config.yaml
input: "log_mel"
targets: ["voice"]
bias: "none"
qk_norm: false
num_experts: 16
layers: 12
beta1: 0.85
batch_size: 256
final_lr_fraction: 0
weight_decay: 0.4
Rows from block 7 of a small sound classifier, named by matrix and row number. Rows with one number within an expert belong to one neuron, the router's apart. Each number is 500 + 25 x the weight over its row's rms, rounded and kept within 0 to 999. All counts start at 0. Numbers have three digits each.
Before each expert's rows are labels from the 100 clips, of 14848, where the router gives the expert most weight on average: "responds to" is what is common among them. Only what is clearly more common there than usual is listed. The data: short read English sentences (LibriTTS-R). In brackets: how many of the 100.
# router: router (model.blocks.7.mlp.router.weight, 16x320), inputs 214-319
# up: expert up (model.blocks.7.mlp.up, 16x320x320), inputs 214-319
# down: expert down (model.blocks.7.mlp.down, 16x320x320, transposed), outputs 214-319

# expert 4
responds to: voice: male (100)
router.4:494490501535520490497501525436485454506498513468508525513511511485530520475491496486506470532462483445548528499541476497549512478483505506530515479507523520538515464496478478585507537479502506478504456518468490507477544515522517529517468496515483513467542479458507503539508499465472488527529520519541487466478498488479
up.0:487521527503538485517495528479503529499496509494517539497488534526542487486489472529475517520472505495472495524488525499516507518512518499463489486464551491492501524510499535466491497409490518493491501523520482529502476468473517471509517522502462520458489569551514459522486475566498525510476543492518486480528527531492
down.0:528533495509482530512539525477495535508550481451486491497513445454513474514467511526509458453472508487521477491538519538539502487504510473494518488522499470481506504536531450529511497508506510513489514486487492453521521493465493542501516552491497516512514540506518536514525476526513481510499490544495486474536485509497
up.1:484429483495535507427507480521493451455545506497494547453497527523502471471494472539458495449518545480545524509535526503497476513490496474541505511504505490494486505476498541486453517488477511490519497508513503505525469451526480521465484505494532495463477498513506528471498503511518517557464535500540502472444547469474
down.1:510498528445556506502491475494498514474524549485500519531511490530518528480484550503525513481514507498530512534495495531493518468515491507525533532534532493491514525469513555428451491507498533497501462490539454477499518534519451434515523494505474512503503490454500512521491502495492480495502490506513465528499481450492
up.2:511475512467523527519535462478446464476469504492487492525516459481502451510498510503488538526511510499511529472474530537461477518522504473502478509507520519520538521474494458482462475541503481491503485478523497496489484536462490546448479509504498499494511534476522500482561493500487505472442507484521464464485499497508
down.2:489526484480456489487516474484499551513530524537479484552498489460475480513458464487547512536520501515502546507509491538479508475482529504490495511537497505542505512447524497525506506489508550511519456499511482473471519504489494496507453467525499510491479500500500481538484508490464511513506498481476480512539418470469
up.3:511479491474445535477563463454518504477513451501508470500505514534521504489488490521490521531470509462483539558510565497502480490536504485557501486495525473531472518492537506491514492487517518483503518497509487515439486489486535509466454544517470518509507482521499568516530491494507448504497489480515490499480471526478
down.3:502512528496516462441510472505526521483497512511515513496528536546452469500487510520560534500557520483529553499506515489481516455530471536460484525513467501486506495495491538465546471504508514473541538495538501516495457475526501484506480506467472472459487468546493514496542558480473490439520486495533507511475496499489
up.4:482547521512537522480510525507522496509536494490492491501523512516525492511502424524479481520495553514524502481501464456490493487508490485499494474490504525534467515540531505480549505479548541465502505536489500518496513470489527511492460496510506509496501529517526478513484522480420559521562472531541486535526555541484
down.4:492487454467479479480500518546498484484452467471499540481593514495526493521497499465507460476450498528472496533464532501530531434518484517521468484509507469505484442525461524528474503485527488485484476468490490457531532515472526489490510504535517502496509531479481518514485464546509474501510479516518484478517525490536
up.5:515484491466493516509512532501551507519523503513487539466508490512433466488513465515469494496555497466531515468470473509519517464510523485511490507524486522514527465489529535496461477519505527493510487565505505499493491501496504492473443514475525497494482505518541472514498484531509507535490488498448495515495497482522
down.5:469514520553481493488458521501520513480518523488527483508426490488494489487488469550492519498493531533474488484522474543491525505472488523541500508488491493490484509492484513508512514485526471448510484545474508489461492486490455560534535501545523521520495495500511484484518503463541511520462479444506508488509497505465
up.6:495517492496474548477506509515521498544510497493507506551480510480520527515494483472518520505539469521473501559500483486453513516512502517491485480500507493483521480484524531528484519519520481504516483519519483482483479505470486494517498468495485488539467515528533489446505542523495511484477508495497510461500485529481
down.6:472517502524511495500482511469481450501475504487513539491498521543498522468460482480511507497519520520489509463503549497517552533468478489477477500502507507473492438464514514566464526511508544521544516521475505469486503474552516473495500481501492493492426506517456509487468521503542493540489528509475491516496493512522
up.7:511503487474490502508488493475519485536498476507485503496504517486484517504514485498477476503516506549510492511467516533461514491490486541533498527485505530521482541501491507508517545515467529445541473511463463493512520515460451483538491533487470456523517498534521529468465440548471505498480495502498502468522487514482
down.7:495514508468496496461499507482490526483485475476525501493560496504514474518523556485453493471472505523539507460486506510552469522457501481516536520511487487494496504564499475483515507475483546450520510469495456471478538502501551489498497490545530507522463480535486491513558516538489485468485486512507549494497502495529
up.8:516485525495515526508488457470475465527522546469491564460504486514502496517513534533471457532515489512489526567528500522507513474534512486485518492470518536512479525469515450508478506456536482505495495484477525522497478505524506554473475491432511499494509488485441488492481535533512489460510490490464510497476524500475
down.8:514542505467501506514538490479513518520520499490484469505514457501505529509545489544470541502533481541512520528500490502488536500484453488483561504471493455499500519498537533511450494505469497521476471467520458530549503527502441501502529501513470514508544568466478453518548462483501514545491507504534468485549505495476
up.9:464459541509522558551499485491473508513481532511557498499524533505518524520546462495507486457482496517493476565538486504510510523505481519507501504484524467478519443506505516518466466476480473505480500492458485509501525487483478501475501511505504444514520439496479482503496539513510504500481512459503513497486504487504
down.9:473511505451475484495489468518496496511508526457479484496526480497501492544525475478471530513482483453461508536525476459505478549492453479516490500489473498510506494473540559519508494525478539503524499482484491496518519524505530500548455517531478499485522512471514467499479467512478465505514492471470525513462494519512
up.10:493493466512529517493513458502500472501504494508518525465484503535553515513502479529460446494523518511501511519506494506483490481492467482512499506501515507474531451495487519477537496496495510508511519475493476531510482463518515496498472440482505550475465508516478521480463495545508474529524512517510433470475547511475
down.10:456530524457491494467502514501532502467495508543536510534479493505501496497507508538533459516501538504478519496457510527513462527487497495551488476510472482564506501506490508431471519473467510496507491503528490446461496447484496462487495487535490503487496467529498472473505490468465500469485492509477527483507462486510
up.11:516491513518548521465483508517508529501513511517463461522501545485587491503503508506464532485526507483543519487493502520525522528469510441487494489451530495502510524531506498502501556526530539500517463524515519532512480508548530513515535484493479521494465530521461481468471514526516494510548497525458474489477487485534
down.11:488545530543527499514509528485502499505524500530552504547488461504455457529454502543520516502471505463518519528541506507490506496521484469526482520492521498509514465505481553547495513520470505519543477522462478498502488528497514459503489498538529512514489516517489506492478503531518497514468488495497499495463536517499
up.12:488537495501534479447516452533494472469521528485505497467494481519495471515546459525406486496520483509525524536494519515534489490509527491471500487497530475464446497515516502496514523515535540481454458492506512550466450485512484535465507493503511495491485443499495481481492529547493504482499496501506531484435520501498
down.12:499489512516545477488500454489477492472511460550523519519509522508523499516487543506548474468476530514509496505485542511480499489521470471484482514529496505480557539491519518477517454487505484504505449513516477494482500496516467472483492506506539498452498534539502482512525509513499515503482446453498540492538438496508
up.13:510474464507494469510475498519500500478483490524538522466558529524512511467496504482531492569524471499484479460551493489500491501496540520473505508506525452517458498479501498511538479510471454465469482492474550481478536500508493501552518507517500489492477508494518519526480496485516527482485500494510543484463520532537
down.13:520497561485528442469490480522504508508535457501521494534489496547497518520472509497487532523510514510506453514516496474490505541523466485505520530522537514505495514513528513530515508453498474503431523530483522463506462510557462467495513501502471474480492519493479517525454519502499477561454516543473549530463458486518
up.14:473474472524446511504541466526505490518527494531504479488498511482455541485505460525476475486495485488519509500462513507489443450485474477493486495508510510501529477536519491476477459499529461514456483537455511488492492511513458456479534489524471531508522477501476467489470542440478502502435523498489492532481475500553
down.14:479489512505496536523510469542474462469497555528489487486493510478503470496498544526485475533487495514489477491497477476517432522530486495507470447518506493513485526515478494518510559514534515491433486519466496542474508519478570519555477481484516520527510467549510490522505505537503477545467472523545521488488494545506

# expert 2
responds to: voice: male (100)
router.2:520486478466508507467525488508486478538510462550509499507465526505510446477482542510505493487550538478474463500477519451495517476490498476499493493486517480482503549548523559537503503473490508510506486481519494489497521506536537474436518485514534518492498473565506501530477515510500485509455523483476523468499523541500
up.0:488515507435475508519483452528510531532518535447524517492503478462514519519505482484517500498503494540526480471546480508423477532562477544512519485491522475538463487496499485493497499535519496491550538523491539531535478513501488519533468471483475547522487533467512480450472491508532536481514508501516460481510494490523
down.0:483533492506505489523514522507500518463496494555576501545498508495477512471518484473486500511482474493475566515502510521507525503475510465523500515488486468501572492517494498511471476482463497478489475482554474496504488486522508531505506513485489494488520430534532534527537518476511520502513483511524490519485483510500
up.1:445546498458509497508463492506512497506513505484548514531507523491567533508509485503496471496518497519521486474511490440470480537557460525483529510500514485502503463456472492513518484521551472488510520509462541512529455512514501541519499464491459525487475574496518448445465496488508496494532496499543467466513460513489
down.1:511499516498503475504532507515469515461509497576531462552482508485474516450516474471541493487503481515498508546473517521538556517485505466485502528496464482504548481481486455490522490494456528487525456507510487469513505490519508508485493517468482512480542447488554521497538551488503518466496539502496497502508490473468
up.2:526517516490468495494499479503538454500512472476498537465539460520531481505463475536514500494489466499516499519528492486510521465502520468471545517489496489446499448513521495496489528502512488482501479480539492432480479530499540430490480529490470537520510496499497525508517514529513499473513482503483502511513505492495
down.2:504457520484487517522495475522517510481487480474532481522494494479518519460537498520439502504485493503520506510447483508492480502508482489492507504504528510506522503544522543428448482504502506493485489452512519534507540368546500562502479514501488504482523507533487516526503482513523517462506503503484450462470527494494
up.3:483497469474486504485464495503517512518504552473510522512497471500506524515505453511489514473509476541511483465542468478469486542541489515459521447511516494501477481516484473508525499557529505473521542531474509516548482510505486543545470476506466546546470542489501504443445484504554540514501475515519501481513500511483
down.3:505515501508512501522530523492475507445508480555524481533511512499482524489540493481480510492499493499489532571477501535515509516468507485521497525497483502497554512507515523493483488466452521476513471479537483492484491470528508494485488503500504502483540422543519542527530524495477522505501492521490489511466490513505
up.4:448504457472489545513485467517534494516489528482521517506517464498540493501478493499484482470487526488530516479514510516490492548525490528501508499509508488527485488501524495518488501527503485497528523523510520612520469528489523597538470483507507549534479508489514468488484472486500490482525509484518442484497540554487
down.4:492493503518501509517546517489467516458494508565540482538496530494496503473533494488498496492482466489495539560491508539524502495479506469517501500491483490500560505510512511510458473482471515489509495479553479499499503434528507522484508512487501488480531425538525551517523530482500512492488510508492471519474487500515
up.5:495462481491483541466510496505468495476488504533477496455513500529484477477533492491480501507525509480483524520466552538506520518482528487548496487501447502475513531503530523494463530475484521517495485486548475562495512454506470546478498514496525501483512482536483532512522527490497488513468574489449439535456518519530
down.5:509502517518500498507525516492482504465511498553542497535498516516468512475535487489499520510476482484488546552486512533505533499467487469518517498485495486494554504515501521489469472480448525477504497487544482481485495446530515512487493509510493511470519422560516545520527520502509527494523495498487472514466490515489
up.6:522477465520505565481534492523481499497500483529467483463495516516476458459533526491468514503530518475482530530479535528505533498458532470542488495508461496475536545501534532499468523491468535474472495488526476540479510450524511539495531529497529504479491465519501523533524531491477473539474536487476446543480515503508
down.6:498501516517495501508525524492486510456504496551541494542498533517465526482528491484492516510485483494480551541492501541500511494472493469515516516504495481496560503512496519486468465473466501483505483470546484486488489457526502506491490510502501501470522425563528546523528515499492531508516482501487477514464481500504
up.7:492519525506480527531511525526516497522573480495489494480531526481558478478496459508455479462495529533496490495513503495500478541490419514520495512492473466488471496490505467502475520526512453488545483454480507558498485498505479567525478507486498514519530470485508480518488503572484549527516525481526485525493489508524
down.7:464523483554519497517508486492512517520454521505519513443495475477540537497477471501497505488425494525493490451532469492469506515492497524489478506554529485516437432517488458514490511531519508495482495523492485540473506499503511568537473497463503479512502513477478503491494489508532515508521517510487499504502531541531
up.8:463503470488531532477503529476527514528545509497476501511540537529500508500489480461459494511513522527514465481514493484484482500514478485511550500515488472472485472519486513502476515517510542505542550493481464535490481495504502544524513529478510510489493522511503492478475478504502515477474499511474485457503493465490
down.8:523461504510492525514489504507474471459477493534542490524508505487476510519546473469496510477507493487490542555455473547529548482492475512481526520500503479488517507492564521478455504497493511496503459501511478515499494468490503533490512520457480503481562448484494524519545552516488498494498509477491477510485479477505
up.9:481540500460488516521484486484523485511503518493529517507456470525531504530513460529487495503492480544524488483554452512453490525534466545513494501525521483497475466505473472506469498544528492493530521527483507539516482531499497530540483498481479541500491550484513473500487485504517507501539511487539483444486512529466
down.9:477526514504477456528482518521478509452491504561535480573501526467461509492496502489526512495489483455467550523464489532516527469458479476504522508492490480502568502484523490518485456476458515502489456460531486475493533507510503481488545512466509501498541463527495521504560491472486530508510467496486512503498485478475
up.10:498493493480505529492509538456481486511526498489498527542515511491491482478536482508506526495460459574512520541498516529496487513477499564522530526482477434533487544503471499501481490517516492502489474504522487562504479503514460518492456458515476496423501472503526460515523510508468512472545531498477517484468491542513
down.10:450527524516522497507515513484482533481490475553540481506507525515500490489530476478512516469493500492491540570478520559505520504497525484490497511489495495513556507500531512511498479529461545490502498493520454507493484509494498498509521515486504522502523451515496532501522517476529504495541474513487546513490482533483
up.11:480513532477493488510480498492560504497541536474481456476468508499494557512505504511508511533512478503529523485527508488504454511533468514496500473518496503494468457526513490494501504537506464496519505508485502521493432528478499533545450466506470491484483517468496456522503490508513496489538484486522508462475551497528
down.11:504571490493499456486483498498483542467523454506535487509486462478488517539515571491520506513484487477425491516470492538484541522473493479503489511528491509521534519520497489522506475531489496492485481497497492461520488524479491502483493500490483498510533478531521532505523497514487501496511481516474503489481451464525
up.12:483518472457512508511461472517522537513511509474521524490511450462505539506476460515519512464495482542533505500496481461483462517537482514533495494526527487481472477496456483494511511568517463481536530519491536532504441493516492538533487482476470522518490527484499457499468466480525526496514502490504492478521529514517
down.12:491515529515483499502517499478480501481483490563537477554478513516489523480518513505503504505495494516485530552473496551525532492488504470522489489495513481521559498506533496483473461494470515509500475477559465490490500466500517507483500481502514511503511445515515538529543506500515527504514496494478485513459492498487
up.13:499487465463483486486492466478452499495547474490525518515465492523496484488484477526537511491504497514519479507488528470504547531514478494479495530495470481510505533526489509489473486455491513484474457500498514537491499539500499539520496454475470515504482473525489511494477531518485502503502554473450499477441510501503
down.13:491474557519482476479536532510463494466519476574542484532508538510519482468522508515509506485478488494475548550494517549484530483497498488520509507523510496477560519492510495456482485459461513510505461481509503480485493471521502502511495506483527487482549447507519508511547519515477531516478489487478503499481474460494
up.14:461521502487475591534501503510547512505525495472537514519504507475536526516504462497474494475479475502521538507492492514496480527528458534513507492515463499488481491483485491495470503481513509502503495537489523581546494478496488584533462482461462513513499529447505485499473463512474524519525501457526473480508527526502
down.14:522561490534516493502500495481478536477483502496516477507528462487520551497531452489442509493482466541488501513475490544506533496474507455526506477493523460520525497506506468514528452508523478488493446491480456509506483507478495459472489498500481464496476531501511522486491465507491529510515472481520483509534544477510

# expert 8
responds to: voice: male (100)
router.8:498523504510503521507484514490512447513528496516516527523499499496502559486543494514548521505556492482517499489493479522502523464460480523489490517473502503508489472502538478472482500512499481480440516515470472452517513558475504514459487510464574516484496473500490487470506487489525515542503493528528529511480499487457
up.0:456501526503499519532540539493487497504487501531489507508521485503463501510528514539513483511475507528491489512474550545451487528480474451532492523511500533486478522525507513452501498456502501488498515526511484482470498477455541500531483482509465524477518510513452540525519520476482462495518518534507480534487498499469
down.0:492510471506459523494495471484477537504492530480517514531553526536547515499498510458523499477521459481489477484555500521507497529495524453473494474477535513468516486475538504498507453506484471471452499481512486508466522514498481544462447512516488535476497516464524526493473490511526486476542535476525464494491540521472
up.1:508469522451479502472500480511513515528439537463538477520494488479482481487534533557516484483471487472491537508457494502507506495466508532531545484476504499476520513451517544479507477551523483515498509488543529482516483536506493508508494514441491508513503530462437459508508484527493493506515551500536494500461502493548
down.1:512500499493486517489578528469465500486477436531486533479459475462507488481509540508493437457484474504515501532505511535492493505470459512511509460544538497521528503479517483540484492544493504499483511522568452467509502441500551489537502476494500529529466488490501522520507480489490492465498512481506450497508487503524
up.2:477504536507482493459486524496495467456484498498506490492466449536555518474472547559508491443521500477515451530492515478492486502480469486539529500545519513485528514468486534548500508507515479487473484527515516528480473505545510552503524515525503500510509546528482495489483467492490502482503552507504524476455526524501
down.2:538530530472499513492484475503464485510510514497488516534497512463446522529528542533544529499524524503480485525496484525478495536498535487501494471486453488553497521498520497543489494517458488470499457485521483501486487498512496504470467498475490478508500527470519543530507523514480506527490503502509504464562512515489
up.3:489503468522521490523472520498513530489469484513452495507485555500517514478497488543494510481484501513548493537478521466502476491488498523514492445474548507523530470533542494529474501491531454494515486487546456468488485506519512557465514492513492487532488458513487481468538511498491477518485491487529447521519495474478
down.3:506520473513498511495515510520479488520466490560525503536503537527483466466489512501517493492523481506494512498540508512504524493525517497491502523504551460468494515516469490487522471504476506566487502451495502486546509520513471489469525470488521495456476505509512513436481525552524482527527526491544527497515480479498
up.4:498524491459480481460455532508517496462489475443489528512522507469540498506514493506504527480573503527503522499481504527488486529511499518480500524534465525489514514497531474472493541490500456490562469517494454504497501503485496496525480459477516532518555484475448493524429449524485482482436498519502521441529513503548
down.4:519503502552498487512525470530530508498505471518498530468484518518522496452523536528530477495477529501514544518493475564541506504536488536529478520548509495487533516450478523486485513482495539475465435525516484499516524479490499491486475502529478542513557514507493498500504463494486514533525523489513451514496524523542
up.5:514547477526460525523474473516470456488521468503538492499529509541504482510500549497475471537512488499507502507508498533494523543493519474485495519529504468497490530497489523536471531546496510474492543483560525534470499470510497504499499531502513468493485479491485478493529535539495489457510477475483492466547501510519
down.5:500569498527530460508485459523458520558498464509499497520454448527504497495486507477482492462527497515501497489481514495505523542461478446476521466495510468502519519516483520551527445514503506460452493517499500483475512499509533481498490498501538458520520551527507487530530470495504482511469524493496493491452541476491
up.6:554486503520505543474513489493505477472538481439512529528470507500489512512491517513501514478536532519483572533495518502466524511469504522496484501496517518494533559468498526495486536507520502509456502514488472553520478492454499532491523543498496535453504486481476512501523527473501482477505478518430503482468497527484
down.6:493535479421497463498487490463448501518511480505548506506458480468506534494555478509488483490478523521487524509472485507506503516527496467465521481445500460525528542501507480505510502447519478522481498491502496489484504526490519495496479502510465478517437543497540499525519511437522488521478449478480497495504487476487
up.7:483519481534471487479497497485481470471521517523466498512529495519511496484508513481483474476543490531486484516519534507482502513495496513478527455508486531552561484435500551494487525481510517507481485474489507472502501561505480564475506463480527495536480541439545516459505506494515531473503472495492486471484510509490
down.7:486594492486563461515497506496496512494517485495542505509546497499514479492482503482499521502505485507494498508493497514502473512537514464482466502469561467505477474528491474512504477478496499491468519533507522487516481513467514490499510511498527479550467517550494507507484531494492515472506472492484511502503486491487
up.8:490496476506494469457467552440487459535497504507497479501454518537527520481493532482533505476521536542511496459484512505465529494505504484529488443476534498503515555485519506504487499505512480471551511506513531518514497498493495523502527510505480520563487500482502480453517506512512495525526507491522466490535467482496
down.8:523509499445489517513479542539466488511468476482507534511521506505499500477516522514552508508526469473517551481515525478522496497492499502537473520501508519504489529489496479473570476492497512472485469432498494510500506504526486503482509475432504516534479483542494508507486495512496488495465512505533460525525509494507
up.9:516492514542515518492488497503466504462503488495518455472492504531453434465530506541538472498546482449533504458476521458509546476499492498490477479519528499492486511501467482492475462571532478527469524533495509506511512495533492500512525459491466483516479479504513476464505486488512473503482480565504487527491506533459
down.9:481528504509466497524540532492455480535492518483547508515508533505550478469516474486468507533540469452492505471542471539542497525507490510523503547516480499536500469507504492578493521469497489508497478516538533519473465524528510456502519515499513465480483515484484492488528517495531483488530538507470466508493533486504
up.10:532516503456514510508463566433516492511508510471479548514517503485500509531499525496466506467529486561470464470529489527518478533498511491503490499505496530447481515477522508481489516458467487486487525513506476467534446470506482502543518530522475472521518481538509512488435491529530517502502494529476495498450542488492
down.10:469503545522533502508476491496516505510484478501509479461527473493478508507496440504483546513497493517505498545472506471505493509537489501492503523527467522502456471491454509483489477531470540501499507483510494529493517552475492468469542507528466518512479447524470454503515502490492546499510478497523523525513475501537
up.11:496470501454475492558517527503463513500467520531500475513473529503517480482440506468503514506507502480499460520496496469534513473518559534470523502468484477488501522482551547495521484468553504475513489498448546492492540529566484496502458425550493544498510509473487516458503498483482558494512493532548481468452505490521
down.11:495508486513451484494511489503502499424487553509471493489480498486566500489490471558451497494515475491460515442449534488487475540494492504491484513522480512450440509488480524499486505502529514511537513530477507512535508485480496507515512550480523514534469463503527480519489521532488555502464543467483512473474491521501
up.12:499511501466494550494475462504509478512467542526489514510494494522486479447479541493472517504484499477493492502481513517520446493503490461509492510475510495472490541522479492469495484533488533500501493477534487464505479493476476515492502474504510497447526472509500488495525492512541501454522564504498514486499494506510
down.12:534595482517516501473542498500432480510539477520539502495508506469472522470522522468493495535518519514534475521549531509449541504493497505499558553454510520493480511513488512493514474515507502467497514483522526461522499516536455456452535552512496500503477485498483510513470497508461502494486497488473468489483497509513
up.13:458517505491485495516495506502520527460508485528471528500519500475484482485505511529500513479570514509476509514472526494482502495477524499480460519550517512471475492487531468487503520475497499483514523523469513515483496489456494499494485491493465484466496508499499466481508513535519499455490488452491464502491486481507
down.13:513522539521471482488516517460501472490479540471496479486511492490527499536479480495513490489510515516557522490500511491496508531535484486496449486567503539515474529526495469515454499509496471498544492502487534510522493516523528533468518505490502469516524508481544467489504479497481478508523538507482522514524514503502
up.14:569495509517518489494477517516503478485508547507502537475488518522532489463506492519500456502531497521483512500502502569567501459482480505507495469485479499511525519505487517493477529525530495457523476518463505549450500481535483503516482490485535506475480481475538479516486462521495498502506525534471515483511485492512
down.14:509520499522470503500481524500451483489478524457508528513453484496508484521506512476548484489504511530480495495511595464495517500490521458519497486491489534462484502515506538532516506466505525489452475539459500541518431522483483461515515529469492485459479510504505490537463536472509516547493489489499495479516496510471

# expert 14
responds to: voice: female (100)
router.14:532518518542475509479529490490503489516483531471502530532517521518530485526481479558477503485498476503495513496487496453514520494476504532506553497462518517516454499497492528463518453482539498516500501508492516503479500507500528479496508494535523499543480504511482519547498505511544480499480461513461524494531470491506
up.0:548485512488489533469502474519484456457500523470514522495502495457506471452516511534443559458504463486451494509510508527491538475485520529543509494491518519514463480513520530497440494497483496504513518519535516533537468494498528490512513461496529482509477526485461502507534476521502487479524551516526500511545528499476
down.0:534507461532434492479474485508538499459489554514491482465463477520502475486490519502474471482550480476498477498518509444482502517510469516473524493509431506492519467457552435509438429489483547510497491462467475531525475508488477488485535487491502521475494504525500519508482500487503495501473488506498469483553499492505
up.1:506472488488470514487504492458517551510499510458523531505528501482501498523535513496469506492500512500451505543486550508504540506493540446525520494448551473493503534545496491522477497528522500534469523505506500532479514479472488503503503498507504471520512463439481522497507490508524524535507467514488512526508518471557
down.1:552473479527477472494520530547520538518499473478516511431506528468490494486468478513520515535471489490506522479499493519503522520474524502539517497512501492474513489518513510538463517423499492512518484513482470548520504458524523526507509479508527511533449521503496478465552518473526493521544532513509422553518513478519
up.2:521502496501497540506477459499553504492509502495479485464508496495563509514520476490465534519491534472492499518522484505486498508441509479527504496517490512516503525499435501488475518443508513466527504531512506495514509535495503548502496464499490529483507512432516515521515527540491495542514526488546460511526469543538
down.2:527525470536477505476500475500507507480466463538546464514479474478531470539474454511492489496523476489524473484490466489537492510476543469557509479517475473497520474497462471550501501520546460485482488479466494528526517478510506532542531519512504479520468490519526500478524461470479493501516479520521460521524514479507
up.3:490506511489492555505495499520528476485517500488493456548499458497495495486535566483497501502511479513470500489474517507538508489464502510533492497530489472525479497490464474469501507504476478501458492508505518581522511469507507525538509532554526511499487482519500521525496484494488516503484490493522525526493485511494
down.3:523511461531465459506525471516521523509499506479494506522526450493520503492495491476495467506509472500522439490483497479539493502483528512499552517490482474511508499487469493522485533500503478507457485505500499510574482483483530525538492518513474470527470508535524480473483471473507511492520501558527473512489486491512
up.4:520539497527518495514486529491475504518480496472459475535502518475510527533480472520549483486498502506472489505458453476533474515494496540511505517534522465495501461497534493513505447489510487483446502516478527507530513523472518518525530491543510515506518505484531464502475504504513464510494484509487521476491523493558
down.4:502529560515509486489529494472519467484502454507495477554522537499523530500502492503541515493488485486489562528471472503489492470534469437501518516513524507481520487504523490428503489528487496528527460482510530492459485505508475446521506496490494529470515513479489463480503481523476526474473470471477584502455503508484
up.5:552483508507487481477497476468580517521495498472471527531517524506541513519524519491499476536562440484490486480466502501491486504488510485522556496519465482496511504466497480514504529446556463515461528482474476509518531494473494507502497530505501507518496474492512455483506485495515521533490528545491459533535523531529
down.5:451489549515516530475480510512446494532469510507532497501502540506527486471501499509547495502529501510508518516449488505493501502531481495450527485506498528504497505495501507456510504473443488505491463502557531491457502531514454514478493509486518498456521488460505478496504501478485478460495483510501555462497431546497
up.6:493538504494478471508459526503538523517502511437479510556512472453501544579483478519482488518509458487497522575496464467485455492538506524492500521485506495529460484454509493463517490476556468476486529482458517491496488503514455454503529503527471509514566524481521475494502455503468544476506482534506502483552502485497
down.6:488512562478504460472502483478466487457499500515492489544502512504510494490484515528540551513474513517488560481493491521480482478517472469442500486504548536495490501460513499471505482502487477543502461489528514474489488524498453470456488487495508499490539499438475484491490500517479508473491466485481548464494482498471
up.7:498485480529462504520488529524524512490514508497518506483510511491503506489496538509495464489499483466496537480501486550503504491479528495503502512538482451485517539477471478508521521517469485520503509496487518477512504487471511528509432495517522496446457479525557559497469520470513524492493515492501462590501503501550
down.7:503505473490453469515492525536526531531455478521525501522483495470486516511500466487510510491486498515501482543504490531552493509530509545498475502521474509529539500504459444543522451488493498505476496504474534506516556499518494542511524498518466510515479508520489468459504466477518510438530472537531522525519514504539
up.8:513522472521549522453487514538534506513512498500515508494534484510498526457541459477500515539501508536485451502486474535509463486507532501552524514497535499466479458549511480493480513475454491535473494494493504512487529537515451552515507506549495472480532488502512510518512504479494505467473511530533481524488504515525
down.8:521507441537455510490492492519489505531490490485516514448473459475473517537515535454485491526525436516509430477460480496537478515485552524519511516487490468525509453503493523525505515457504492470478498524468497511508539493506517522550521497466482474520468501545506486470551490519529485522536492521505462547551535504518
up.9:445488479449500509530485493510483475506517514515456489497505464526509489477534553472500497487519530465486478475482541511555495463440497472502501522504524508512551526535514479497498509544523520505484526489488534468500522549465503515468470519458500430523481464435496506540520489506466507513493520480480518568468502527496
down.9:487487513493490511495509496464512495478514469530485509478533506476486521489489499496468465529478531478499537498462518532466468510525551535508509491489512506504510485495456502511481539478504468483479488481518516500520508431531528551513512539488485468495491516482514506466522481490505499523509506466508481518491497525470
up.10:479525472508515497535460456501495496504521465501503503478514516516511521516500533432455540503512502514507458504505498500509513504504503461527473537510506453436540553479556458524470506497500492495516547513476506504501515457513495521518454509490531487512529539517492505506530467498527474511508539538514463497489525483484
down.10:524492462489477500495474491525508541499453481500528525494463482456483503534504464437448480519512508521502464510523479492532513510489491545527497504517488484538493506513490468533441507498522534510463516465529513507530538469539470547522520547520520481522507504487521471484524485459510503526505494516552461507526526516518
up.11:461448473483505496469504506488539483509507526524496504482513533493539500434514507468490440499532469521521515514514484462439487544504503426474504515528508527514476523515509514546497513513506502478537557491548471550498486466518505507512441479503481522462523489491503498496463485546524496496494536478478497479462486511497
down.11:515429484521484510494514496530477514557480513438482458480503494501500470491541465478474515534507496478453456508491508502511490530481517526563502496502484481531485467456472464534430514477502493512466525514514489529546490452526484540510523525505496504474451474496509485491535483472516499513565508524469428495534506522514
up.12:514477522501509507510534531485440507511485485447504476490531496477517491498554517492499497512501497474495506514471517512540506505493538501542521522496516525486500532517499456521542516525511529526479519508488488520499494492491513509528487526524506517524423487460477500509460503471496449499493476463531488508491551453509
down.12:532504469540484513544468528539529485498468480472464517499528478512484533484504522480446470514493504497516494560502455481478439488511493486518499497536488489490511499525483468504444511516511498521490511512451506544511507513509465526467544486549511490480522486491497479522501466468495488489517509452511456502515528482471
up.13:488481461458501526524510514541553468508561542489489496517477486527494480447521500483514459491476542480463503454466518522514517481460489479526536518537489501444534490505524442506522537484473497505471519479522485502507499504503544508501439534506478470468474445483463523484518537538493476501468494465521493464488479545515
down.13:513488482482484529493522521533565470505510508554528521468516517498499517499506488488486535490481505499501477485477466515431489517497488542507531555493502473480436486529449482485505502452558535516516492503534490508502475469523518563507496550507487499505507530465493451540492493489504473524520508488496505518488531502509
up.14:425440478517516495489534514481472501459527512512513517480506482539528516490491490470471467498510500509540507434511474511501479524559455488464469457544495500488485459520534546487486501483481565483539534512522490488498448473483482526453477489493461537461465528510474493534487499475502493509489499466533506488472500511498
down.14:534495471530489498481505493537517516493501537495482512483512472503452474526508523524474514484519545461488465543512518516520508504455496503526504545508522516524487519429506490470531457507512501534507498473506482536504526474484524520518485546508502477526505492454515515512517473482460501504491501496499492513510525487520